{
  "arch": "tc_resnet",
  "n_mels": 80,
  "norm": "batchnorm",
  "stem": "single",
  "widths": [96, 96, 96],
  "label_smoothing": 0.1,
  "eps": 1e-08,
  "precondition_frequency": 16,
  "max_precond_dim": 1024,
  "batch_size": 64,
  "epochs": 18.0,
  "weight_decay": 0.4,
  "adamw_weight_decay_other_params": 0.01
}
Rows from block 5 of a small sound classifier, named by matrix and row number. Rows with one number belong to one channel. Each number is 200 + 40 x the weight over its row's rms, rounded and kept within 0 to 999. All counts start at 0.
Before each channel's rows are labels from the 100 clips, of 14976, where the channel reaches its highest value: "strongest on" is what is common among them; "peak on" is the class under the peak. Only what is clearly more common there than usual is listed. The data: synthesized solo parts of chorales (CocoChorales).
# convs0: first width-7 conv, stride 2 (model.blocks.5.convs.0.weight, 96x96x7, each kernel summed), inputs 0-95
# convs1: second width-7 conv (model.blocks.5.convs.1.weight, 96x96x7, transposed, each kernel summed), outputs 0-95

strongest on: violin; note A#4; note B4; note G#4
peak on: A#4
convs0.78,167,176,165,192,198,248,186,240,213,218,269,194,211,189,215,206,280,178,192,258,161,233,252,150,134,257,215,203,128,170,238,125,215,197,152,190,186,160,252,238,206,136,202,178,176,160,163,265,250,193,208,171,198,234,192,121,187,217,218,91,147,225,265,220,219,164,220,154,132,205,171,177,176,276,223,152,195,212,206,211,206,209,212,213,165,226,239,229,172,181,171,289,124,223,192,109
convs1.78,171,189,170,209,144,250,178,244,245,214,154,202,233,234,141,148,228,229,137,191,201,183,247,178,204,213,141,170,197,188,246,221,171,222,141,210,214,188,215,165,203,108,197,117,274,215,135,184,165,133,192,188,243,227,126,163,146,99,144,184,281,206,231,211,183,194,153,184,238,191,208,237,183,163,156,191,186,140,206,139,188,209,209,150,62,174,208,201,195,234,220,189,173,206,229,187

strongest on: flute; note C5; note D5
peak on: C5
convs0.70,234,194,204,217,306,230,151,207,231,182,152,202,115,257,206,190,181,230,123,181,180,198,179,206,217,105,167,175,237,169,260,154,167,269,208,245,189,234,170,211,168,223,129,241,183,241,236,200,164,274,231,253,213,210,177,233,175,216,105,171,150,205,146,176,220,236,181,154,224,269,183,263,195,214,171,160,183,191,158,248,184,269,190,128,172,188,203,236,179,151,208,245,269,194,158,205
convs1.70,198,234,188,235,129,114,231,100,227,197,131,176,176,158,223,217,195,212,225,174,221,225,140,146,127,169,207,225,224,210,205,215,211,198,173,181,178,182,147,233,176,162,199,130,164,205,160,195,258,185,135,160,100,185,253,159,234,178,208,201,233,133,239,257,117,193,232,229,197,142,150,147,185,235,178,237,171,143,105,172,162,195,253,227,186,195,209,169,216,207,154,174,180,142,156,214

strongest on: note D4; bassoon; saxophone; note D#4
peak on: D4
convs0.3,212,205,186,221,171,189,183,219,170,218,248,239,200,192,198,219,187,213,203,188,281,192,197,136,178,149,250,183,214,197,192,200,245,170,114,127,193,193,184,204,210,179,195,93,262,205,229,183,198,134,219,215,254,193,192,203,265,274,223,202,241,164,201,159,183,261,232,237,189,208,304,184,178,163,142,201,197,117,205,211,212,259,150,206,144,237,164,172,255,82,156,226,141,262,235,159
convs1.3,193,119,218,135,142,186,215,199,217,170,249,181,207,276,200,156,138,237,132,249,235,199,196,166,296,198,225,216,245,252,266,153,228,224,195,221,135,239,229,202,133,186,221,181,182,155,221,273,154,232,195,224,190,165,239,168,177,128,184,258,144,177,190,183,144,180,163,151,113,196,189,238,208,196,177,218,173,147,201,153,168,200,247,182,169,276,177,173,157,170,163,189,199,115,181,162

strongest on: oboe; note A#4; note F5; note C5
peak on: F5; A#4
convs0.9,261,187,175,186,187,287,121,257,230,161,211,240,173,293,168,187,195,197,154,147,243,198,131,194,219,165,125,169,158,212,206,128,224,215,241,234,197,185,215,115,208,189,180,182,263,213,168,265,233,125,171,181,237,166,201,98,196,173,192,120,176,218,128,172,171,244,173,206,178,183,175,189,148,172,176,162,137,240,187,174,192,226,154,153,198,193,234,253,184,234,233,201,138,164,205,194
convs1.9,224,162,199,157,204,212,183,192,161,213,140,134,147,205,228,198,205,155,196,137,152,207,232,227,251,156,136,160,190,194,68,207,182,278,261,120,209,163,144,187,202,135,255,225,190,243,182,120,239,168,242,227,197,181,203,215,243,293,193,224,104,184,233,240,207,174,161,171,208,238,136,197,253,191,209,225,217,130,186,194,166,183,190,212,151,159,248,248,225,203,225,207,216,204,227,219

strongest on: clarinet; note C#4; note F#4
peak on: C#4
convs0.19,201,183,234,177,175,208,200,105,230,183,146,247,184,183,183,126,194,190,146,164,275,233,264,179,205,141,156,227,233,231,250,193,213,191,201,228,198,259,250,256,194,203,141,175,177,142,183,173,186,238,188,196,182,319,239,202,163,211,238,248,254,226,257,209,250,222,233,184,188,245,144,299,214,224,174,163,158,216,254,244,287,199,177,149,200,182,222,170,141,192,280,181,200,205,241,192
convs1.19,215,162,169,232,239,132,164,216,187,191,128,230,129,212,142,179,178,178,179,236,145,188,93,168,180,153,197,202,222,188,161,169,139,138,112,182,172,146,156,138,190,150,172,246,192,158,199,208,246,219,239,238,157,225,176,180,268,180,201,178,213,151,174,181,157,254,211,189,145,201,199,177,240,138,208,256,162,217,138,179,252,206,189,87,201,167,193,160,137,189,188,227,144,251,216,212

strongest on: double bass; note G#3; note C4
peak on: G#3
convs0.11,197,209,245,162,246,250,210,181,224,174,201,207,144,200,182,172,251,195,187,229,182,207,176,155,261,191,251,157,319,223,227,223,142,117,217,230,155,207,227,202,189,276,201,278,211,244,211,224,198,183,241,149,232,224,168,218,179,184,240,294,159,173,305,192,237,160,185,222,313,242,207,212,235,204,275,175,178,155,217,211,208,236,180,181,200,186,230,192,222,292,200,268,206,178,179,165
convs1.11,189,215,112,154,222,169,153,170,177,168,128,158,192,173,176,241,215,109,171,177,172,135,171,206,177,149,132,180,197,169,185,127,186,230,201,191,171,153,147,148,161,135,89,206,142,207,166,159,180,217,269,175,169,131,221,200,155,208,210,183,202,146,123,213,209,189,186,143,155,207,145,197,222,206,165,174,182,176,178,175,211,243,148,128,158,176,134,175,212,219,198,247,133,210,186,167

strongest on: cello; note C#4; note D#4
peak on: C#4
convs0.68,247,255,223,171,174,192,167,194,144,226,198,190,186,213,173,206,161,177,218,166,196,220,180,278,162,213,262,159,248,235,236,157,256,231,142,231,214,217,177,200,153,233,263,118,206,153,200,180,161,207,201,248,151,252,146,190,136,254,233,243,232,211,233,140,204,193,187,238,225,278,202,229,188,186,137,221,217,155,274,184,266,264,195,205,211,181,181,208,245,236,209,169,265,107,214,315
convs1.68,237,205,197,192,133,137,164,202,202,200,187,238,122,272,138,188,207,172,181,203,221,188,162,162,164,169,170,236,233,218,172,208,211,199,156,183,134,180,226,170,203,185,235,143,171,123,217,148,181,162,197,183,273,194,136,158,260,100,210,161,193,207,80,210,157,132,178,188,156,168,215,163,201,157,296,240,186,202,165,131,240,173,207,228,192,155,192,153,220,158,174,276,180,175,180,197

strongest on: note C#4; cello; clarinet
peak on: C#4
convs0.85,217,229,159,217,248,152,198,198,255,181,118,194,261,143,204,157,198,227,215,127,204,223,151,200,204,173,250,205,207,215,189,186,206,265,268,158,229,136,207,188,219,166,181,174,227,192,264,194,276,261,211,178,239,218,208,197,209,185,216,286,117,185,145,276,209,161,204,153,223,246,187,172,125,171,253,183,213,212,182,190,205,200,167,329,187,175,226,195,183,208,122,153,211,165,212,288
convs1.85,155,200,190,124,154,237,195,205,200,130,172,213,304,191,274,210,284,194,122,190,189,137,234,191,213,198,170,184,227,161,205,232,234,209,174,187,209,118,243,173,198,190,233,184,134,261,208,136,126,196,146,167,233,149,156,201,174,254,163,199,159,177,208,209,198,217,197,203,123,219,227,117,197,176,176,172,203,211,229,210,198,245,235,256,155,123,186,191,164,115,203,169,126,242,195,218

strongest on: trumpet; note F5; note D5; note E5
peak on: F5
convs0.84,193,245,150,176,167,184,225,190,189,205,240,196,175,206,200,276,205,175,244,208,165,231,182,223,197,229,189,205,189,207,209,204,218,268,111,205,213,202,148,239,154,251,199,122,200,251,174,183,205,162,237,181,133,290,187,236,234,215,238,258,297,140,234,229,140,148,252,222,254,200,216,212,195,238,182,182,215,221,128,211,191,128,305,202,124,205,165,192,219,173,221,110,233,139,164,235
convs1.84,196,217,173,178,247,113,177,214,184,191,215,125,110,172,175,223,157,97,157,163,179,192,148,198,206,168,125,218,209,216,141,196,252,173,182,196,190,187,143,218,217,135,143,189,138,195,229,195,200,228,219,234,174,152,191,181,151,235,193,182,297,133,150,259,210,156,226,150,207,146,255,181,269,219,293,200,202,192,157,190,224,150,201,194,149,202,118,229,182,195,246,236,212,184,174,173

strongest on: note D4; clarinet; cello; note D#4
peak on: D4
convs0.54,242,222,263,212,225,206,214,164,200,154,263,216,248,214,197,278,207,194,145,198,229,161,162,187,153,201,169,229,208,191,211,120,195,201,186,218,250,268,172,144,139,167,124,195,223,194,166,193,187,130,174,238,258,270,165,206,207,117,188,150,160,143,206,191,184,176,136,178,110,227,168,143,101,206,171,173,218,179,199,222,296,217,147,180,219,200,171,187,190,188,196,243,104,223,187,191
convs1.54,198,175,151,211,161,250,228,191,243,189,169,232,129,214,193,221,240,191,142,240,236,198,177,180,277,173,213,244,134,298,189,163,212,143,190,249,140,241,178,129,162,229,214,210,173,262,202,154,219,200,238,231,223,206,165,132,250,213,217,158,200,186,209,245,230,202,162,182,235,98,240,286,206,235,255,177,124,226,126,192,236,192,151,239,226,184,217,193,178,129,166,248,230,202,264,186

strongest on: bassoon; note A3
peak on: silence
convs0.57,173,180,208,231,127,133,140,169,292,178,236,248,164,170,158,198,200,157,195,189,159,211,239,220,168,183,225,225,139,177,216,218,162,171,183,248,162,187,159,222,193,178,258,257,216,143,171,166,204,126,231,208,140,208,175,199,250,227,169,226,240,201,177,216,211,189,186,246,145,164,167,127,194,174,101,253,211,243,296,126,178,172,236,232,170,251,187,160,282,202,219,131,233,160,178,233
convs1.57,195,238,259,129,169,176,195,172,151,234,252,280,176,221,197,209,200,178,128,150,224,186,176,197,207,215,196,264,249,250,257,220,199,224,136,247,232,220,245,216,179,251,165,148,171,129,248,258,210,188,124,139,184,137,186,266,179,152,183,165,215,196,132,187,112,179,159,152,223,151,169,241,168,176,284,252,190,194,196,202,175,209,246,187,167,224,145,224,153,187,160,140,195,172,174,162

strongest on: viola; note G4; clarinet; note C#4
peak on: G4; C#4
convs0.62,158,163,306,158,253,185,175,184,188,190,209,236,134,193,210,175,205,199,139,200,238,201,215,219,255,199,244,205,248,168,244,232,154,175,212,172,139,237,172,259,204,210,182,237,224,325,293,221,174,171,175,258,216,223,181,180,246,183,174,174,157,154,226,224,267,204,182,213,193,273,173,287,192,235,183,244,282,196,147,275,186,248,210,235,196,229,199,218,166,235,129,242,215,228,178,189
convs1.62,242,153,188,181,186,159,157,195,214,158,80,152,166,196,175,161,176,185,193,138,173,217,195,175,182,164,125,165,157,174,146,195,185,182,158,160,179,192,188,134,158,217,179,222,188,196,165,162,287,210,201,239,235,144,225,107,187,191,167,178,188,127,167,213,192,167,191,171,221,152,186,203,158,178,220,241,209,134,147,213,244,246,170,121,166,232,209,168,179,202,156,303,168,214,98,165

strongest on: flute; note C5; viola; note D5
peak on: C5
convs0.69,204,183,267,224,185,180,111,160,220,128,217,171,210,197,206,172,170,180,230,218,196,241,145,183,184,217,157,204,294,258,195,218,162,251,211,261,206,167,141,231,203,226,255,219,155,241,150,211,132,233,194,169,151,243,200,178,165,158,276,188,269,202,196,213,274,219,223,222,195,258,132,150,256,268,201,201,190,251,205,225,304,180,232,162,182,168,186,259,173,203,161,262,220,165,173,142
convs1.69,128,176,157,187,176,199,188,207,223,204,195,202,177,150,195,92,202,185,238,231,133,254,184,175,224,228,129,212,122,170,158,160,205,199,151,165,140,205,203,141,138,144,215,160,139,234,196,177,216,171,214,158,102,218,183,161,218,177,214,131,280,170,189,152,168,142,171,182,170,108,193,152,221,235,165,258,180,157,207,182,138,150,230,197,208,190,183,142,197,148,196,182,192,193,138,152

strongest on: horn
peak on: silence
convs0.67,151,143,211,164,162,163,174,236,235,221,226,173,228,221,170,191,165,297,222,140,207,177,246,176,252,193,201,144,169,176,302,232,230,233,241,231,227,220,209,282,221,198,166,249,206,244,190,173,157,338,191,222,129,204,259,205,188,224,161,262,241,162,183,252,169,151,203,125,197,241,191,206,214,207,180,161,209,207,158,223,201,204,286,266,223,215,211,200,200,192,131,191,157,143,210,201
convs1.67,197,168,177,129,182,253,303,199,182,161,158,293,227,229,185,177,249,187,130,182,155,126,195,255,215,196,237,250,158,165,203,183,201,207,187,248,198,201,172,243,171,183,140,161,134,140,161,163,170,170,201,166,156,238,146,212,123,167,159,145,146,232,149,174,197,206,189,195,163,176,187,190,186,226,88,228,185,213,204,174,203,253,207,202,172,173,138,195,178,133,140,166,214,144,184,144

strongest on: flute; note D5; note C5
peak on: C5
convs0.61,124,157,181,134,221,200,187,217,267,180,159,234,174,211,265,188,144,228,247,246,247,145,143,243,208,128,241,162,231,199,274,132,238,236,265,156,205,243,164,202,218,254,268,215,182,229,210,184,190,190,217,179,210,159,149,209,166,196,190,187,207,195,213,288,258,185,225,209,111,203,232,184,277,181,176,130,144,247,204,228,218,201,157,205,183,265,215,201,182,176,204,295,193,187,138,183
convs1.61,105,173,182,167,188,155,208,203,139,132,128,238,190,169,236,199,224,196,169,149,238,208,148,183,207,173,224,232,215,183,137,191,201,216,208,219,152,174,199,268,158,162,207,219,150,163,169,167,198,149,224,196,127,170,250,136,205,202,138,126,218,159,223,128,212,225,203,121,156,236,208,145,218,209,167,250,215,165,255,135,210,161,244,243,230,220,185,138,139,101,163,223,173,196,167,151

strongest on: oboe; note C5; note A#4; note B4
peak on: C5
convs0.76,185,194,284,133,253,172,229,213,183,189,188,153,222,156,194,151,212,156,209,249,248,237,239,222,150,180,188,208,204,168,182,245,120,86,264,183,229,181,323,156,246,186,216,243,223,215,187,140,201,192,140,169,231,164,232,238,215,144,195,220,179,183,111,165,193,211,212,246,150,174,222,167,227,219,252,253,167,179,160,211,193,249,242,190,196,224,249,212,157,157,240,265,159,176,177,157
convs1.76,221,195,118,193,132,108,163,165,192,126,152,205,151,238,194,216,136,145,185,188,173,193,197,240,205,173,238,205,192,140,149,209,203,162,218,189,164,166,182,221,243,263,111,143,238,231,175,135,192,163,212,268,213,221,176,138,187,182,171,189,161,208,219,257,204,233,244,168,170,273,211,213,215,224,195,247,233,167,221,158,232,207,107,154,177,164,226,260,187,144,184,228,163,218,177,96

strongest on: viola; note G#4; note B3; note B4
peak on: B3
convs0.10,219,181,172,185,257,243,223,190,212,137,256,211,155,212,202,217,256,162,227,177,208,217,342,143,223,152,183,137,280,203,233,115,238,206,212,204,205,181,264,203,221,193,185,186,202,330,195,168,184,174,212,215,182,203,223,219,179,133,145,126,198,136,221,158,201,234,265,228,179,206,174,287,186,199,228,161,217,184,167,267,195,182,188,209,209,192,259,177,222,227,263,211,242,194,228,158
convs1.10,262,239,210,167,194,118,177,217,144,125,173,161,191,215,147,127,141,255,168,203,227,225,129,166,232,150,169,212,156,190,239,217,201,178,209,184,150,158,178,128,265,178,220,174,279,159,184,269,241,185,215,248,219,125,260,224,186,176,187,205,185,139,130,238,182,132,183,160,187,169,136,164,233,220,217,183,270,130,145,186,197,232,165,216,239,198,193,237,166,243,225,199,227,153,206,178

strongest on: viola; note G#4; note C5
peak on: G#4
convs0.86,188,190,267,209,246,188,106,133,287,173,192,200,180,222,192,283,192,140,215,162,124,288,205,240,159,199,180,165,259,198,190,207,154,217,227,179,184,168,186,194,169,193,233,251,230,247,176,158,175,273,214,197,196,147,167,195,164,144,175,233,164,190,181,272,257,193,236,194,211,249,103,208,225,217,211,143,186,301,222,160,213,272,255,184,212,204,216,198,177,201,204,244,226,256,228,162
convs1.86,220,207,158,182,150,187,154,151,100,187,273,123,195,185,240,238,149,192,175,212,228,185,130,122,255,186,149,154,203,193,238,208,217,189,186,196,160,185,248,183,162,151,206,187,194,221,215,235,173,127,160,166,119,164,199,135,218,190,142,172,187,129,183,231,166,144,162,185,127,111,153,116,195,155,157,209,157,183,208,198,121,158,182,194,201,213,169,200,174,204,143,187,216,163,162,183

strongest on: oboe; note G#4; note G4; note A#4
peak on: G#4
convs0.49,193,193,242,132,207,171,154,189,220,157,179,162,257,158,191,162,146,171,186,204,242,169,260,272,155,183,149,201,218,136,244,174,225,115,226,170,260,191,304,153,292,169,172,180,231,244,159,132,224,187,219,199,251,208,233,269,227,129,179,123,163,204,165,190,217,231,227,307,156,201,208,188,197,181,154,173,175,180,184,172,245,175,203,185,172,153,207,220,166,160,219,256,200,221,230,232
convs1.49,183,210,132,139,148,144,129,184,202,149,176,208,131,245,170,211,109,205,192,227,160,271,176,264,246,153,221,196,187,155,178,241,223,163,223,182,146,198,162,181,230,251,151,174,209,180,235,143,328,188,158,271,226,209,176,156,208,200,199,240,177,168,222,232,205,170,226,199,174,242,129,207,213,236,165,281,197,225,194,214,238,177,161,215,180,215,206,214,160,173,180,277,154,196,188,112

strongest on: flute; note F#5; note G#5; note E5
peak on: G#5
convs0.45,214,113,192,177,202,138,190,211,216,163,171,230,204,163,188,223,210,229,143,169,228,142,229,194,186,135,161,203,116,154,172,277,185,193,218,228,229,218,294,123,255,228,185,218,247,142,196,180,249,225,160,152,218,189,196,101,258,204,201,180,101,170,175,214,182,237,184,245,198,199,227,233,111,209,193,196,285,176,214,181,231,164,117,238,193,221,213,254,168,256,151,189,192,211,188,197
convs1.45,155,184,229,181,173,266,186,225,146,188,248,204,183,236,128,162,255,225,134,102,191,258,244,252,214,235,211,211,221,174,230,216,203,226,130,100,277,209,200,187,226,211,196,158,199,200,175,173,200,218,209,201,171,194,198,248,252,278,236,230,185,261,221,150,224,190,263,233,177,279,168,209,262,223,155,175,257,170,184,195,283,214,211,269,169,189,211,223,214,97,251,184,176,179,205,184

strongest on: violin; note C#5; note B4; note D#5
peak on: C#5
convs0.60,266,227,203,145,133,224,173,184,133,187,215,168,207,240,166,226,234,204,181,219,172,185,253,213,207,215,206,212,106,181,160,148,146,220,152,186,202,184,293,190,184,113,195,147,229,164,188,218,229,114,198,102,132,261,183,167,242,164,169,123,214,184,203,137,254,199,218,198,124,228,230,261,165,243,204,152,213,182,208,172,222,176,151,214,148,211,263,217,190,174,230,192,155,219,213,137
convs1.60,307,204,204,201,212,226,180,187,177,230,272,212,193,223,151,166,190,247,195,205,188,175,220,210,234,153,178,198,193,248,172,160,179,195,236,178,162,196,226,147,315,189,147,159,321,118,227,175,206,166,208,201,225,178,164,161,276,186,159,185,263,211,121,225,220,185,141,169,162,150,226,216,265,160,245,201,222,193,166,216,144,205,209,231,157,154,188,285,169,222,144,136,222,207,172,222

strongest on: saxophone; double bass
peak on: silence
convs0.47,186,250,146,160,194,190,182,247,202,161,197,167,256,195,154,207,186,213,211,207,208,166,188,160,138,145,219,264,149,221,188,224,145,143,151,177,220,126,242,209,197,109,239,164,252,128,190,213,260,115,158,190,200,215,175,186,237,213,168,120,192,217,115,214,191,215,251,187,193,131,275,144,107,183,188,214,248,166,163,170,185,231,172,183,149,209,158,237,209,182,179,199,117,226,204,248
convs1.47,210,175,281,151,217,196,240,230,219,206,240,208,244,202,129,225,177,258,235,228,238,274,219,249,198,231,188,214,232,171,247,225,190,222,218,123,255,181,194,191,260,210,226,217,272,199,189,220,167,260,166,196,198,265,238,206,200,224,290,208,203,251,256,188,225,244,258,162,242,251,196,275,278,238,256,235,301,172,212,188,226,256,209,154,207,228,256,201,264,170,238,189,222,267,173,193

strongest on: violin; note A#4; note B4; note C#5
peak on: A#4
convs0.40,154,218,247,175,215,228,85,199,197,64,121,237,167,173,187,170,199,217,215,175,223,170,303,257,204,178,249,147,251,228,212,215,157,170,189,208,209,189,289,235,260,132,243,186,187,205,160,116,183,170,230,167,222,217,245,215,208,134,182,134,238,251,206,205,205,225,189,239,183,163,205,175,199,196,173,264,134,156,213,189,218,181,200,221,216,215,224,223,195,197,259,260,159,184,174,194
convs1.40,219,202,208,153,156,116,163,190,170,188,151,193,168,239,174,165,137,273,136,194,174,193,141,207,167,166,169,230,203,163,217,222,151,242,193,213,99,163,185,167,207,154,173,154,231,222,191,139,247,134,212,230,239,190,120,155,260,165,103,229,164,156,218,217,140,139,196,195,252,165,185,126,249,176,234,237,185,199,182,163,188,188,185,178,260,150,209,220,148,166,128,212,208,167,201,150

strongest on: flute; note E5; note F#5; note D5
peak on: E5
convs0.32,137,151,227,148,120,169,139,250,190,152,114,144,229,175,243,225,197,221,237,221,202,212,207,279,149,250,182,179,171,176,195,167,232,169,223,149,119,227,215,195,175,175,204,186,230,163,213,192,280,184,170,225,249,199,219,230,199,166,209,245,131,266,156,297,173,244,169,205,152,157,218,146,122,237,204,189,152,215,159,189,230,117,214,211,189,166,173,130,210,215,179,163,163,174,157,193
convs1.32,168,166,183,181,206,252,141,216,195,198,152,216,194,194,272,184,214,232,182,207,285,126,205,179,242,167,197,177,211,209,191,235,255,204,176,193,116,250,224,242,208,229,133,240,214,106,196,136,193,188,213,206,216,176,160,88,169,198,217,206,218,196,221,194,96,159,227,179,181,263,125,64,195,184,164,252,194,217,209,186,157,247,175,227,202,203,184,195,157,231,206,227,232,154,146,235

strongest on: flute; note D#5; note C#5; saxophone
peak on: silence
convs0.92,198,229,143,137,172,140,195,282,196,149,182,195,241,200,210,196,167,162,280,199,212,173,192,198,201,109,200,178,170,206,258,176,232,197,180,229,236,295,221,288,206,180,226,177,233,108,148,243,172,182,158,184,217,224,220,174,188,252,167,166,197,153,144,262,217,236,200,259,136,177,214,148,179,204,175,171,187,147,244,197,176,172,212,254,194,237,197,228,213,137,184,160,93,138,236,238
convs1.92,115,209,209,193,201,229,218,284,163,145,219,206,168,261,159,162,244,167,109,172,210,217,195,191,225,186,141,216,200,195,188,193,178,217,197,223,226,150,233,296,194,165,213,246,236,143,159,221,215,210,255,148,149,251,221,108,206,163,180,188,216,249,210,159,194,194,276,162,223,240,155,206,257,299,194,249,218,195,174,243,242,243,204,232,248,240,196,205,208,115,195,229,125,227,182,142

strongest on: flute; note F5; saxophone
peak on: silence
convs0.59,189,188,124,245,129,199,214,263,182,204,208,191,230,137,228,185,184,182,206,260,138,225,199,231,171,232,250,101,183,164,222,151,239,152,178,184,184,213,170,200,193,165,205,179,202,193,242,166,204,220,216,223,194,226,197,189,200,239,214,255,114,252,238,201,213,152,196,201,144,162,294,114,205,219,165,236,234,146,274,218,187,176,206,253,184,252,249,180,190,214,228,207,212,159,223,356
convs1.59,172,156,178,182,159,235,217,143,229,153,134,181,255,177,261,251,239,227,141,158,216,256,218,188,209,272,170,215,252,194,215,168,251,212,186,148,236,226,232,200,109,205,212,153,148,195,181,179,210,150,128,185,129,208,158,144,172,193,141,247,158,144,257,199,153,216,172,207,207,233,136,187,194,207,252,267,183,165,204,135,144,194,220,266,156,234,216,172,158,256,184,178,203,170,163,118